{
  "gain_aug_db": 6,
  "hop_length": 160,
  "win_length": 512,
  "vocab_size": 32,
  "arch": "gmlp",
  "norm": "rmsnorm",
  "mlp_ratio": 4,
  "layers": 8,
  "width": 192,
  "residual_init": "scaled_by_depth",
  "beta1": 0.8,
  "batch_size": 128,
  "epochs": 113.1,
  "lr_schedule": "cosine",
  "final_lr_fraction": 0.01
}
Rows from block 5 of a small CTC audio transcriber, named by matrix and row number. Rows with one number belong to one neuron. Each number is 128 + 24 x the weight over its row's rms, rounded and kept within 0 to 255. All counts start at 0. Numbers have three digits each.
After each neuron's rows are labels from the 100 clips, of 14976, where the neuron reaches its largest size: "responds to" is what is common among them. Only what is clearly more common there than usual is listed. The data: short read English sentences (LibriTTS-R).
# u: gMLP up (value half) (model.blocks.5.mixer.u.weight, 384x192), inputs 0-191
# v: gMLP up (gate half) (model.blocks.5.mixer.v.weight, 384x192), inputs 0-191
# out: gMLP down (model.blocks.5.mixer.out.weight, 192x384, transposed), outputs 0-191

u.239:075144141176141134107129121135112183093141109125109151138162095161153101101123148151135071135098101097171090108132127151165107120138125147125174140148102076111082132072120107150186147140148084142113113104185122124130105128113140101110132146134108153137141115115140163115135100132117115147107142130129079116104140068112133148103102145123122150138126139085158129124131161104133114142106134166176105114157144134101157111106173138103137147153135149130083124138137148129150164129139127131130101143115095124135131164143137119111150170122122159139080111121133110110097070141147146109
v.239:130120150134121111111106157128195118121131090127134132082148129133139101122174103161143132115109118126125126104128115174121158101142126142179117135128087114119132094126102142131119126138117105079081141088095062104118147116150102073144122135163081189145139092124083107148091111132149109115120168126120113125133063084139138120146149115140140173148163122081135160134125128120149148109138114087114135172109086142118122144138159142087150147124119148108128102093122159137097112122123156144145138091124128151134110142132144127142097111141125165088086129112122116156117126157108169098
out.239:156140101109110102120133128100123136188113122114086144077144168126108159153149105095126090165116121130135154144096116083138128139133109134156131135120145155106181095183120118130105177130136188136136132129145122098154181142107121143158101134160152071110178166111157120106128129119082098100117156162143100166140155128142094138165102114146122111115133126147141070159119125128176151144127087095105113119093128124130138152141140127132114139110106109153127101137107123124153123124102064136126125163113099108129139116122160159113150124106089129118113167130095118144137139127164102121
responds to: the word "is"

u.156:078077132178178140129161110158144165157138156076131153118138106145125162160130102115157143115118129147106104103100128141069130091107152118150153149102132093149151163127100121118113099099129136177102081122177154138117128134129092100146117123125176118116120174146127139121118138148095112152105106135120125112095154139160102096112157126115143119131109095124148126177140121135105093143134118159080122134171153141154138119118110159119094137135144100104113100123126135130116114118096153105095143136141127125097133140101105126133146147107151154145075119166126160153123081138120195157
v.156:156137100129075107067105162129179111144113144127121102143135137149114067130118146109141067122125133087108142160108080135139173139090111113100107130160168125171114117114107104124114137113125093149123157092125131145123113142142130146109144107098082126107074135134135082126172081136116128148137142129141100130118127135151095132166130123120122128136116123155126130113098068103143121133174129129108127162133128108120156133115130145140102129138125144136147085077159124139121163092113142064102128088135125067131099146105110133142138095153138145107104100114179133130092114156136110144
out.156:199137157103112127136094128115131134078142134120127126132121132157104140143130140101133106122163162137140157118160097113174118102141134105117097122157088168115135132133102110176143150156133177169117115167151145131092135104136125099118145127091181118151173131136144116124115121144146098108173106135113118170119102130107136104142135143153099127094144168110130108140127097113114122118124126110097090119135168113117122104104155130128132083178145151151128142137101118141114135164147141190124137135098103125185139144142163111124156127094108086102118169090204087134130119121106110119
responds to: the word "about"

u.194:102147128159120131130140158142152115136123111098190087093082126127155165129117113114127060135151196126159187130114110159133140126140126117134099156119100119200148118127117127113166121135063085154108175100108159128129126108149095154133093127104129131149151158116128155173149145128156133147144129097164122133102110119109110128167101132089163111149086159134142110130116138152129133134145124136123164111126112151097134139166161163136117087155130118114095124127120115139145114112141123162127149132105154162105117185123100154120103127080123113129156153127145113154117118095147134104
v.194:179131142130096108118110094138115120144079128149147149118137116099145095153179099131124100070125152136114161151102093158130108141128118148112121131152118194149154093147100138126144096160130137132133111114105141098085113141114123116153145137095117101088160108150121134132089099137151119149113133148163130134148117131102144125157122123126102145113133173115164149150154094167140169083131109127165177153111071139094123129104158130062087088126130118121173122144134139127093111143113110162148123141088105124129131155148090140104115126142138089086163092105149138148123106137106131136
out.194:143158139145109129082103136116146131110123157156127161135166148132151125128123117140129128110117133133138121117127125116139117101137132108156159167118140093100115138136131150101148127133129134111112106134152160159183130149123111184140091093164129104085111130116109130086113103134114134095152088149087149183150098160151136147114152121133092103138170088119124152148177101126130133148144110140124138115130133085124139068079137155114125109108153094106079153163169150140100120116089175104120129155115147124102169077145132087123157141132119100145093127125106137149169190110094102105
responds to: the word "you"

u.55:171163091129164145127160104152121130125138127161130136157125114124131126132139119157101121140142113128090089115166130114148128145116123087142137178133121131167136115106133154109125129196180091134105145104110129081122160104114118157151154116159145131137096105139086091088086071076122122087088140135171149139092124137136133169148068123152135144161128094101144127114131148124153152135106101120117137094131149107136119098159155103131112127142119125099128102110122097130142144116130109143148105142152169134119130161102113135126151157126135168158092089168104132139156100067157107135
v.55:141142102077171125137121136090172139114120093084135129117141111144113102126184098112142099105159128169086146131118128187120131156132150145109109171110141118121164144154157120090103083142155156128109080100126114126086171144056142147120097130123112099126143109153126115161096132087133140127181133124157103120127141122163152133122126115136117133124118150154128168142144172131088138098151168130117115164140101119109079097147150122128109108154151124163133142148089125119167115161140139167119114121134167124159129139123158135145171124132121124109160062115121115144134138132125155139
out.55:139154154145134142156118160102149118107106159167141087108149143086084124145126104158119110147106102180123132112168094168129139122101174106110133133118148113099132126140133064059150141165113127147102109098141135142133112097113110155156162144173100126150071153134117142191093120112131137143115152145103161181104131114101164152103153119103089114127133126134151070126139133087168115118175122132155132110117154086153140119099146130131126139130109147116158161140134126141116160098113153115127160101095105130127107106111108145111092138141104098129131138098135111130132146092124146104
responds to: the word "you"

u.261:143129103163143148131111140077118105108125082116126178112158105134125115119153117115157117177145152079125121154153087137119113159128108170108130153120132174119147120136127141135124133157112138125126123113112124138102145112115120097133147158135080179149128100137144124157145122114137167123138142066163124113098110105117108121161156144129157162144150119082163099106116180119142158123150144106193108149115113071124121110102121135141082151161142126125121123076087121098155139139118124153076094106105180146148160184120130126159144107111134160115133141093109143135106125151147097129
v.261:146098120137113104126114129139156100124063127095093111130100165143117141126139116094157067121113096132134167093131106175087159115136107097123154090096122132141141120126118140094141128093140160128122135105101137125115088083127127097155111096117165106114101131150083099139141134115136119130101105155173123107125143170102133120143109154136173148089131128105135158121096106113130142124167120102147102140075120157148118127160090127118125096165143139126131109110112106175120108167124143081162073124073133133147144136165092094143131133110150102082151090124128133167118117140140107123
out.261:136118089151180126154171137125113132123150157148122142107131124133161127167116100119135153083152099108146137098094154104090143067138163068149109121122146115129093137154084157125077160136124128142131130133117176145158162151125173183094109154150157134116121104147104139102148156109130130122115100143102121178143131144160125132114148164142126106140098077147101132128102096151145127132156095152089129124115128104111117116136103141082174149106099147094120125129154150115111111075120107092110178125135084082114109128132127126153149126136117141155123112124132110089156163128134147118
responds to: the word "you"

u.5:121144117113115119148168098165145167127125121152135119135134167102103161115119133114077142117112121142117123110139173143105152126109114176141130144102122129132170115145120097125155102094166151090080175137138237137132145138154129115125101175118123115136110119082162171131114134145138140094182115101100147148094138154108145152169099145138168132149093087129114094140164165136156109119111137105164139114092109114111179114149136129122107109134137125148096118129139105110145143123149125094111155114129109128160138093159118130121104103097134119106128122062121105122119104132116126125
v.5:150111106128104156130112119111153160145107130139117138155155123092137128110138121147113128112101167143090134173101126144108120124151115110153138158123127167127110128123130110161179126134113158156084120101100110120143146090100119135090141105117152141139071120077145137129119137111093115137173133119132147159146099166136133120111126113153167098134147088121197136162169153130113157117145126121131129130125142170121144124147149154114139122085117115099148099119138061104090145119104104154111187119107159128148164129087098097179139094144064093121127135162157098147130127134171139136
out.5:126141115123115153157163115102147111113174102117108089141097141118089125131131118147138142104091115074107109115092103114157099132153119137096157144117153105157107092180151108141120136106148104107106111128136121092163105125133124119068145122134144144102160098116146127117134131174164124124096103131122098140128142129140103130127137161165122169114154115114153163131113145146118099118080080112077133139174118186130112113153136123116155177047168143123185149105109156125102159099099122123126105086130135102137155145127127143129130085125118147145162156122133128126156158146102136131
responds to: the word "to"

u.227:132151150098162128152152152103137144131124100113192104122123156124157125132187150121152140157145163138152159148125135159115154134143144121116133122120101129101128162111108128149122133156100117132117141133105135078134118147097085062137086100121117133115114150103147130142185178092121146110129151154170164108105136109127136102136164143165169173156125134094154149139089124124106119118152136097146112086106127126162129189160124092131104121121151132114138137166115139140151091086131144153122177114133106124143115115184115118104125121088101133086139131079112140165121089111145129149
v.227:103163106121118117103092120150097099158114115111152125105199149142134096147124108110140097131112165134118124132120131118165132120139152085175155156135093136176122090166168120108094163099128113142129117098152101121062120120127109112142116152107128139126128142137167134154170128121120137119144125168149154127144093126086156164122100164118125131137121127128173094148174157126144125129100159125184127128120160179142091138125134181118099124102165118155148107155137099121067117130145100164094114172152139150127148167123116117159137125134104123125154155084136131126133143160143120134
out.227:148123109134176090077109116160100119115158115160109123138139140116140172122157126107126134144107115081119117159098155129127110184137143174138134122112101188151123097123144186169130124106123141114114159127064135084107127115112152090139115115088172145110168141154164144161110163133162127123170141158147137173135119089122173130147123106129142151112122142151160094143155112137144152142108152115088127137117114100128111133084077131132160111108127125110126114165129129152154129094105153141149115192165127145129109124155133114128166153079144117122139138124125129159132145115111128149
responds to: the word "you"

u.228:124126120115147136157144134108093135103098149123144137081103160149133101134102106135128127159103137100094102160164144138122150137133114082102186131068121176128149102089111127152137117104082108156116168170159096121105155120124144098132118153130134152173137146129083091156118131131178138159131144137144122149113162159087090138112090159115096145165138154131115134114103135143096140110123150124151159103123101131130132115148115114121147158147109114146114125175088156147105161113166124153120103120131111156110172156114093161121130107115130148138143125117201113099076127127093149119
v.228:141097090143131119097081147105117107164104158080138116105130157114114114120071147114161143125122087133134152142140094161111105111140129119102171126114176138194104110100141140100135080100117121163117133130079139135159097135142138124129153123084127121144073144136152115146093089149121109158110141131134074133140118111114148104080120114194121110176140108134106104121113090151093136149174163127114108148121132145122147176157126136122151097117150112125094102100132137150076108153116125125149085156158143120127127146113111113133140126142123142094127110167141083139134112126099112139
out.228:113101133142139119061147153166153127139146128119116105153137092129143161146093157149114084092127103078149118131107130126148105068118139142134089113075129103115128135140155139106099108148134126145134090133140121115144141108179121125128101093138138156175104125142136173112112111123160164134116101168107126130128136106172122152149114153099119102138103154137149150169121110092132127159101143139123145190141131137128151153073136133143101131096163093152112069142137152174127103150095112125153140145105121124113127152157172150128143126174082117139126177108117106108110104114133155153
responds to: the word "i"; the word "believe"

u.138:118122096146120136171145152139138145119137081126113138134109118137112138117097155162107124142087129137108176081176121098151138116129155136091081144099137163160095126102118147111088139168139149103121160097106131123106067140138117117098115088142125146100153159120133103111091156134125184131136097100123122143066090138124109122105130152120105161169130156162105169107110164139140160150136138156155171139111128113153146131159182088137084113129138107108131124154158081127147135118134136146076128140078104138151172121120106127106134131147113117170151118156127115136133102121108120135
v.138:137141127126133143098124093104160138115109109087092124114102114144139087108133135121118093143163120128122179103123106115140131134150114081135125118126148156169115091165151119154106153120069165108118140090112142112120121095133132089158079084112093076105114149145144106115144115118083124130166196132144075145064120098102106137136135102162116147150122175126101104128126134190148158114149140106113118110120128130099119150186124161124112108142112152126123142131122100145120126143154136153182159113129146141115164113091112108092137095097113142101137131115105105101113113116123120112
out.138:123149130168145109090142130119073147095129147126116114082108137127107131124140132138105141142169111114113123162098160161103115119086083113175141161145116126113113103136126118106120136117122136111111098160140136189161083133126140111137123157147124114128165121117110109122130131134109099083143158125137131098159115145098155148127156157151104132135116093155106135120169112105123174125132195165079125127175155102135106111142113147123139097159117159151095151147107145134113119115144098137137104146136144068183078154162128106089161164143117135129168128132133166181162114124130134110
responds to: the word "all"

u.167:129144183115153182143142132150128137093134145152138136122192102141093116120116144149139134141133119133104129158105146101134079086084122096119174145105187122150152146103096117124138129135142132140142109130152111152152125126136080125080131134129081150124163132130102121117130177122160124094124134152134137110120126127110130129084123153094101102162119135128120139128094124072095130112185118088122115173146157102181152076151111145143132096083127141116100138122105142155122160083136083111110115163139103135093115141116109145133144139151115121132155107151126108084137102084137158134
v.167:147134077109139130092117134126144092126123120101113101145128134116114129134114125118117162121144110097131126144115121115103131124100130180153133133099125128169125093130126174115149158094132147109128139123149125137161141126094106147144125107145133142149096088149135144154132186117100099177188178118091145057111144141075129122157120126104163147162135128145173127167141082164154124156158124137121101135129116137144108138102125122123120135162144195171162129111101090158126140105133136126141105114165166144182166141170151154126139147188112116118160127106119105128115129141136090136
out.167:134123084099134140109149110126135152122124108177105138113132120129133108118141107137110135110140134112115104124127111127138118156139126113139111151181105179143175110146076134134110127090144132131138101149147107116079149138184175124157164152149112108087161122101128146160067138117089112077095135160144092153143129138106150143167134154143134162151138147090173097133121128121130165153184124106135144106089115091122095150113142097127126136141112147139115161141123111106085141098129143097081123098119164143157104129085107151115126139112168133137144139097151150168105129173084138139
responds to: the word "i"; the word "know"; the word "not"

u.108:165109159130141135159126134115125113125102130167100140099154122136096085120127158129112136158133118129134104105134171127088183112127110093120094137101171100150143123092141095140140147135090110124141120114153104113127126139113112125137089100121122131090154120091162135144181133113109139169155183118119159156089092159123143130129117069143149101129117117112166120123118150100069135126131146090154134143132158102079161163120131137120117136126161095139121130116100149095179106108136146125081151154156137122113082129094112094099146134128111125115085134156085190119111104106149126138
v.108:171116177171141140153159148118169077155086118118112133130162136124141139133162139105145128135128167113126176114136114119096128181150104115123138148110173151160112087176147107113112173086109139143144152127123112115131147167118129119172107112093111127129169091165102094104112132101124131168132118141113111137112117112141163118114118102109132133150133202156152179140184124115108140108173171090124115166128118104109125158169102129150129153163110124125151147132161136142143148133128091101136141152106133121142153104164112113109094120145132127115119121123117123143111141149142176091
out.108:121092137130139122113135115077143109114136128120120188136180147075127128167147116153132100109143105140131108138121106112151142163120109149115167125101135166124127144108137133142136179138104143146142086173108133068173148118148113156089137147117124113159127097129111134116125144081144161126135124118117079137126128112097117069147153086102134112128115139128133185109138126108141134118116089163105131121130129097154138084126104094141167127142092177186105142138142113085161126083096154146136131119104123135107155073136148129092122064117113114096114117128125164098142125122126125145
responds to: the word "is"; the word "this"

u.32:141141089136130138161136104138131107115170144126124129193172167167121148164092120138135130150102103135103122085133161135140110134111156157083107121110132126092127075119139156100059154140105116106108100140178148157110142142112135125125173151155113127176140137111134157134138190147142127118122126113123131098076127117142096170116139141112134128143139106127093150114112166130125119147080144153143084112156179083136122157111113133111127109114090101150141158157160153149108156130155100160129134164124138128095108142164149111137142150146125090156125118152111132093134076149113119126
v.32:128139122139129111067125128121174106125128117118130062102112097134075101129128123132109164102118149076119156114137106157158089124119127158116133129149113118143129117133101092103148155114132124153110131093114123138105108126098120104112093112128156156168141116104123104093141175115081176142155170115172099062124108142108141127155102147115148139133141140129165132096135117151104124133161083125095126114109095150094145176113121163113106136147150091144155118138114123111083130148115131136140136162090193128154094133134149117139114073122157119102173104123112110125146150131153115095
out.32:114108175102100130094134110150121120115105116162130104117143132093172126145173149125118102094151078149107133149118112128098142122157146075149134112145148102117136144106143123132163165107123125107111103122132059137180097138175101155120137146090127166123131141114105135120164125140120092114087075110099147170143127101077144140154131128156147174153129135120133141131156123140135148145133128109172161136117094125100123075132145139173112119148128078125110104106130101119131116153119107084142137130133104109151162113073065134139145101070147131118127102131137132134152133119099143143
responds to: the word "you"; the word "do"

u.205:103119083156174142131138102132099151095104113126100158180177130158146103162147172162121083171134112135123143119141130090115161135175131137137146112121183166136084091124166119133124152139111111130149136173093135107137160102135157084151101102160151120089124134113130126106145160145126145087111164140140094138114144160126112154095098129132135151183131132107111123126096135142148122139122138117149132131140149115147115143171116135114132117106073155137109169135109115174090104152164156126167157125121118149133120147147098156093143117169106131156135116131143154081155144128097114137
v.205:126086161113131120123090099157167092126141088080105106111128118146104092149128118139119114116141129065067187109153125132154136138153133100134114158085173148172093122117139127122162131143151163127139153139111132094127086116120116110146102098119162134108109171141155138149145146109094160132160139135151112112071118099063152114120105104125111148165099162143138098132137166152159169131108136097117139116095146119147131175122091142119132102147151141130119126142094089120138123141155142127110112122075140133117165125080131126148117092117108120124183129108112135126112132122116121102
out.205:118171174129093151140118149131135130153110111129110099120080120142089127106134087148137147134132096080112116115155135100130139156134170105137122100124150119123130117104149136112135139137145125118164143105120152149132069147104115150158094145100105110165148158103086152142053104125138136143110061117075141078152099104131114126131113127108197135125134153152143152115183112091117123143102152130120087150117140103116129104110167141159116144162132070108122171130090126119110160090167111082093123127148118125109135117110160101121133142114137154115153141128120106121109115151139120119
responds to: the word "all"

u.170:129144091123114155153134097145121159120151120140164120134125104186156067155111157163132125139131113123109147135072168166118142114129103122112097147106121131116117095094137137171141097100109123117143164134097169135162115119092129145113176132159112141153129161145106126119148174129182095126118101134142127139114145131127128166158141118122130133088097127142129144150096113100106124158158081127136110094131164115122154151134166081113090188133086138132119145133157108129131112117085084150134110115106110185155125162148123153108136166115143162178149152128108115089123116121139155113
v.170:154080119137090148116131103152137147128138098105148112139184102103118135127117124112111134114136109104117135136072097106169147161081116153195089149100114120189114131124126100105116188126133145163113174143120114136130110097091135126169128146078138114111119090131132147125093100129089119127167156131148101144126135135142103141128127137133110102103130116170086145128108097194083150084117091129109150126112118143120137129133120138118172124110161081127155096134137108101133127128137136152125142122110117106118147116143134129146152102141093126147145092127173098169086103130098119090
out.170:147090138140126140136132149114100086113178116108189116118153138107103152101141152158158114136119164113147115124134135105111153124160153153132153176096174139160134122143155136171124108142152141158111120125132119122091149099122145117120139131097120163122124094171071127148148137111134123106152148163114144123102105116104142133112145117085107127134130146093137162132181090139169129095140168137143083169146183161153112097139131170113175136157127134120123130115106112146165132158126192136117123158122163099089131131108127141109145156128148163124164141134191123129124164105123103135
responds to: the word "in"

u.11:123123106128151111135141158080120114108165140171092163137096138143138162116146121152099126117115101140096172096130143108090099111154101166138065130100130157134114089134123130178093111133131153061119113125149162117094171132124157145119144107159117132151152135096139101114129124168110144118136145115116146121135130112129145170181162110125126127119122110128152142152090168091120133136090156137132150068145147141169144137130096124125138105184157126114152164123140144103168149136119168118108105107091122137087143131141118164119138157124138151162117107148051137118117104130145134138
v.11:139066133125158119123125155086133095093100130093098117107096113135128137143120135093123124117146150103080184128137105132110133123124051151178114112111162130142115137122148137140156098110185145127156091122115114128121118125104119106148101122127103132160127162146140136121109109120104151146122167120139082131125147118123174083131123150101116115127088151133162191101141125132116148118128127148084141165114089101115133146150076144126147096103131160131145123121159119131146153120121098163103144079130124134125135133173156150130099110148123095116160062160096147142136137127092078134
out.11:091153144122024130125156126130112144183100121123132143131142135139124145118149117118213162106130157119119099091104115133133103163091134066125154144137073131128158121124097144130120108173138149147140129127105145128148140131138081082108146108132120100142139145145107132123129126134120132156112114123093141150142112139110127132131114134139193127117097112108105149141122129098137112119134203118104076139153142132097152125108110121136098131117112103077153129128157133112102113122117150122099167164134139081151126098148108130134136168128108181110142137070145143142135145119125140116
responds to: the word "you"

u.46:105124163179118093127100109167123102129104159150137142121165107145171118141117126151145124154103152148130139141112134099127153109137158086143101136140118123158109124075076148109102146142083134163143128166161092130141099160120117135143112133174135161122172180167107099145132084128141145152090148148124110080129145120156089107139107096112097131075137174116146119159134126107089135128135137106145130133136156119141151123143090155129106114133108089089114127105109134129166107126091145135115120152143168074090098140118130124143104126107117179111157132090133112138157118151110127176
v.46:122141145083113125112111107096121142111118105143115122137138112151103116112150093117117116154120128128140128104109106128102130141075157164132104113128143117117070089151112079124120118135102131159122121113136101138134120135114159166105113111142113123154162119143128073133159146116136133154111124166107077105066150151111131133102137149083153171150116118106169157135142094129160151111150112144114156141139138164174127103135091125099116170137131150123167109071117120144105190185149116120109137123145120106190110142082117127092151112095083096146150102131181128123144107119115129110
out.46:145086118147131167113155200148134133129160097159131128180142107130122100119124099111140129118119101146131138134129104145140136132177104106158164140136102076119131148132126128117153101138107118085107130151120119163113130134119114147111173139135137112138093147133123150099151134136164148104140108129129146141146128157138129151153117123162124140120122128133130107129126132126110135132099135127153146113097117138124000109115157141148135107137151128122090129147145133128118142093107155150131074157065100149119159115119104153122115121147155159125154118125078149131114146154165101102
responds to: the word "to"

u.310:122159083118165149144156144129154132103151088147139150133104187145120156151101094136107182141126139168110130100109143088162089151115110134092127138125171095144140130090102158132132124151123105159128102094124121151101132085119108117138136122127119130149121154128177131132142147107154145124140157095129154105113103156122131127097171081124087147113146131103128153131141083116083113140133098129105134116159122122125117113138137127107153124144077188124086107142134075161133120149172094116144114190099140119153166138139093168143093128118171099127104087147148117136133124107150124136
v.310:131140113140126130127086148100114136096081109108138142110169132174144113118127100123133113113110110116099126166106116155098127114098144105128133112090154123137131120157134102129153119116141126159150112115112141092138136082105154111098107111150139126115107106127168124145100094133124139150121152146167124116138130143108081148170085130149176168094134098124142168161116113112110160122105080152158132180115157124113108101206147141095096127149160123156122119103107102129143116142180131110178128108103179121160121108157115115164092136185120100107133138128158096177094135122115141118
out.310:138087134116159131154147134111103135120144163135131082131134108102149100160158120153156122149106133140142108134161106086156163151155111100122081106129111122129131134141114116156117161140138140097089119134153126141157119143114094129084178189081146124130142124104097174148112108147115114121128114099128122134125135123142129138118150179167096136157129154132137114098118150148107096157117165148115133157181136137140130102116141081111088144143098095133071152080129168109128141127102179128146112107119125100124115150143150037114181129122117140170148161129132100124139136115101121134
responds to: the word "to"; the word "took"

u.29:101142117140129136150102156074083118148090147118118109133089112127147152129126101124113130118091125144113140109091135105095140079166092153150129186112093104088140125132163113098149125114085150142168143131121113129151120172117121102135138142101163105107104179152191093147073162111138093122169121103125132122070097130138197097160134123127145118145133127123148159140132113151130132157123124152082107087120134142143130131105135122143123137140109117086116125120158150136110143134149123099180167080139106130096096136130126153117134123107133145124144142098137131183138123136092157124
v.29:125149108186160142134097143120141092123095163073110109142110152119082108131106082093111086121111140112098167142133115117162138137064132131181125149158118135176114091107103135133133100099155152148128165136126108142169141120136125124114137120061086138097098149130178124111158101143088131135151153159178130126117103134118146122145131137119157144141081110159134148148153111113108159131112199089095090118130110155137120127104155116124106133129138157090142119109105097105111139140119145112166111124141113158104144123083142120098146112139127107086106130112136128131124135132095148140
out.29:145110147119121139165107124129131165111156101119126119130113147156112156134097123163130138093096098128110108109105127114142165154139101133200167136127123122142105110137132155156125103158125124106152111112097127084132143090115155117196135107119129115136146110148127118143158102092076114103125103118112094152166118172097106135106080189154087126130149097152144130111136127091115095155124151070160169112113130152108142045136138125183101101114141094125146122121108126136143116137123102109125118116138119132112130137133130106141132150149121130093154156136107115118115138065074103116
responds to: the word "about"

u.165:136133121136113155145115125135142134119150161129160137132118107154115117164133150174137150156123153117120167118108170159145147098145120130126113145132102115134094169112155153124118128100121147096116123128154101080138107149162122134149145148174098137118148084138107112102080108141109133139127100140126166163133133118175098184116129149118129105076121115109129102112143120096119065117127144081122158122159171169139165145118162117139141184083139156119141139148123144121152065090125106109136104125141077157149123122148134170141164141184110144169141108131173136087125125116098120141
v.165:180138086145097115131134109123125119057113147130127102118139153098132098094152161125104093142100142128154136126113117097096130155114090093164051116080122143108134111163108123118143145086172127128111147109139126080161108111150141080070120141134164098112109134135112092138130145124130141144125138109160127066070139113133144130110104155136138097170110104086135126128148117142141132086148111097080137120115117138140149123153143124109136124127131133116103117121098102132113097106153116127135101145151115141175137112133191121109139087098152139121138126130153137187139105147110150119
out.165:085112114107161111117102157089153125108148138111167153134094117083135138133127124134108144175170135160218116111116125122143134152146123162123112121083147126082116147132156178173141162104122126117127145130107128167159150131103142085083134136151127116135162079141128134126105156124158111138132089128106110157129107179093141116097113109140100132105121087072158151162111105155135116118132124136111132155114130096174145154118143127126145091133141152119131128147163139138130141114104151157173102167133098071119121122135156164145141128109133103097151151140137109138143167108164128133
responds to: the word "to"

u.240:156124107133133151119150071128156158130152117150125140126196144146121105144119077104065143090086110162167117109143151125149119114101120134139169138124096138145155137090133170133142096095091140090108069101140118124158125159126166142113140129092144103109118098115149152138148115123133092133128107155105151156093144149116129144110165088132138103124145104115106144156168145121180108160132108142148121130113166154146118164100167120161179123109098130129130110114165155112148122131161111135153154127129065154158134147131166149111082131142135124150122111117135101135114133131165120102
v.240:176155113148110126135110124120138135160090148087133108121130148095105118162138139159134162074128108131115144114105120136120165119091138140150169140122151107186144135138052122080113154068128179122144102135106139163102108131111105179108124131124132150132128133113107078136138135128112113145099156125182130143182153157133118092164157109150146122133108166175108101150146106146146153102127166134146135150140127113108132114148108122135143127128141166153163139111158123103090116121117109159130103145102127151110134095099110086102118109157113121115129101126084078155123153134126131085
out.240:102173095129103133107124139103105095129141102114159142162136114080135154165106129114108108131099138153111128111110137123164124129110164111104086136152110128117125121158093146118128157115080075160114127180067124163139124102136076136106145129115144119130148125167104141107179149146102128150124100128133136160113094118107109104096080123112123143110113159109148105111115132127161170115070168145128118121142115121118160124147121162174169161127131185101124120157126098127128124139156133157120146109146145114097194110131121115073135106169129142146149121143125112105141135096112106086
responds to: the word "in"

u.98:138155156102135127164152125144130118082159091119133113106101126172115147196156117141126098162145128111138130162111161141159107101107141107085094142153099112099168116117100121156152113138072137094150115120154106140092133137128105145153141148128059118141124135097116127117128134186134127155128117142125126106126176104116111155168169140167141103111137172143103109111140135153137101163105091116136127094193152136116116155117095135136157152092119110114138135186131166103124131123130134123144095129123158118075140108115106116131154157153140133155125096101106152133092102129151160130
v.98:132147103116110139121104110133144138142115121148145100105136111125106067164157155110143103096178138090146126126131150094153142160123106142122124106101136151129080110194115100140181098097164128127132135152112142133125147102142102116103103107140087111101134170154087121139108104094131119126111112122134098116145128154154157177163119094184116138153108077104137077109092124170092139128152141089111117157111124126107130130132136129117120097128126123187139150140101123134095135144102143091146141122110105122138102122137120090083132163082119122139120065129111084150101110144106129148
out.98:150102139132126112145110163130105100112136107193096117153081149140164147144101101133170125113155100164157091136137114171126148106149120103158132127130166124140133134141157115145138108097150118099128172145117105101097157151116141141165132110135169170105118125198164108088115150130142107140110081092081123137131128134106121097125084180131136091082101152113150148137099126138145165098152118161114141114108155143157116112085135175125156104135109116116174126148171132123093088115132144126098144127100107124152120095105141123135125129113112115121130149126191129139097136122125155138
responds to: the word "you"; the word "what"

u.59:110110138134164154158176165137179135127140125113166134164111144156076134136101175132098163135112136130118151081160163082131111115145116171155093123124115137152142138110118113105165148153149064107070122155119136157093163116139171140104105108087124134124138125142149110124140148175131099115132106082108117110116137172126134143120104137102120157102117129120142114076157120100149117133157170138139167098136148093139133111126108126156083146129088166098083152148130172109152121122173117128125112118103133161166129140142121151123154133105119104128140132174124151142103122113104117122
v.59:138163117158167131119105157140118130082118154127116129076158090125118132168119128103104163124130182138125112116119105143119117156127137067142128160142127145124092104145150113090093126116132150126123070085117094104128130098136170155151157128114154152153119152076136121117137133156086152152119136132103146149137083128122125126134133129147183116125151116130123172139181101097114181114143108137118127138112078158120146135147093110063150137099130098152173100114139137173126106113142151129125121157137152101168134144120150103182167155157144097132123151112100115110138155115142124132
out.59:104142154133113125129143108137127128152105142108103152106114124090182141122089134124113092137109117146144139120097106139141133132128083102156103150126137132095138112110103127131082142133132161141154110110168127151138082136137148198133081161138137116156126132133126134109117140159098194161145129128138124149136148093155133106128168142142122150155107156082084145122113165107126151113161151133102130113168147135093184084106187153079137133101160118130154133106122136127106084079118162090134107101127135113133090138151148120098139154076093094156124153124138135130140102104101123098
responds to: the word "to"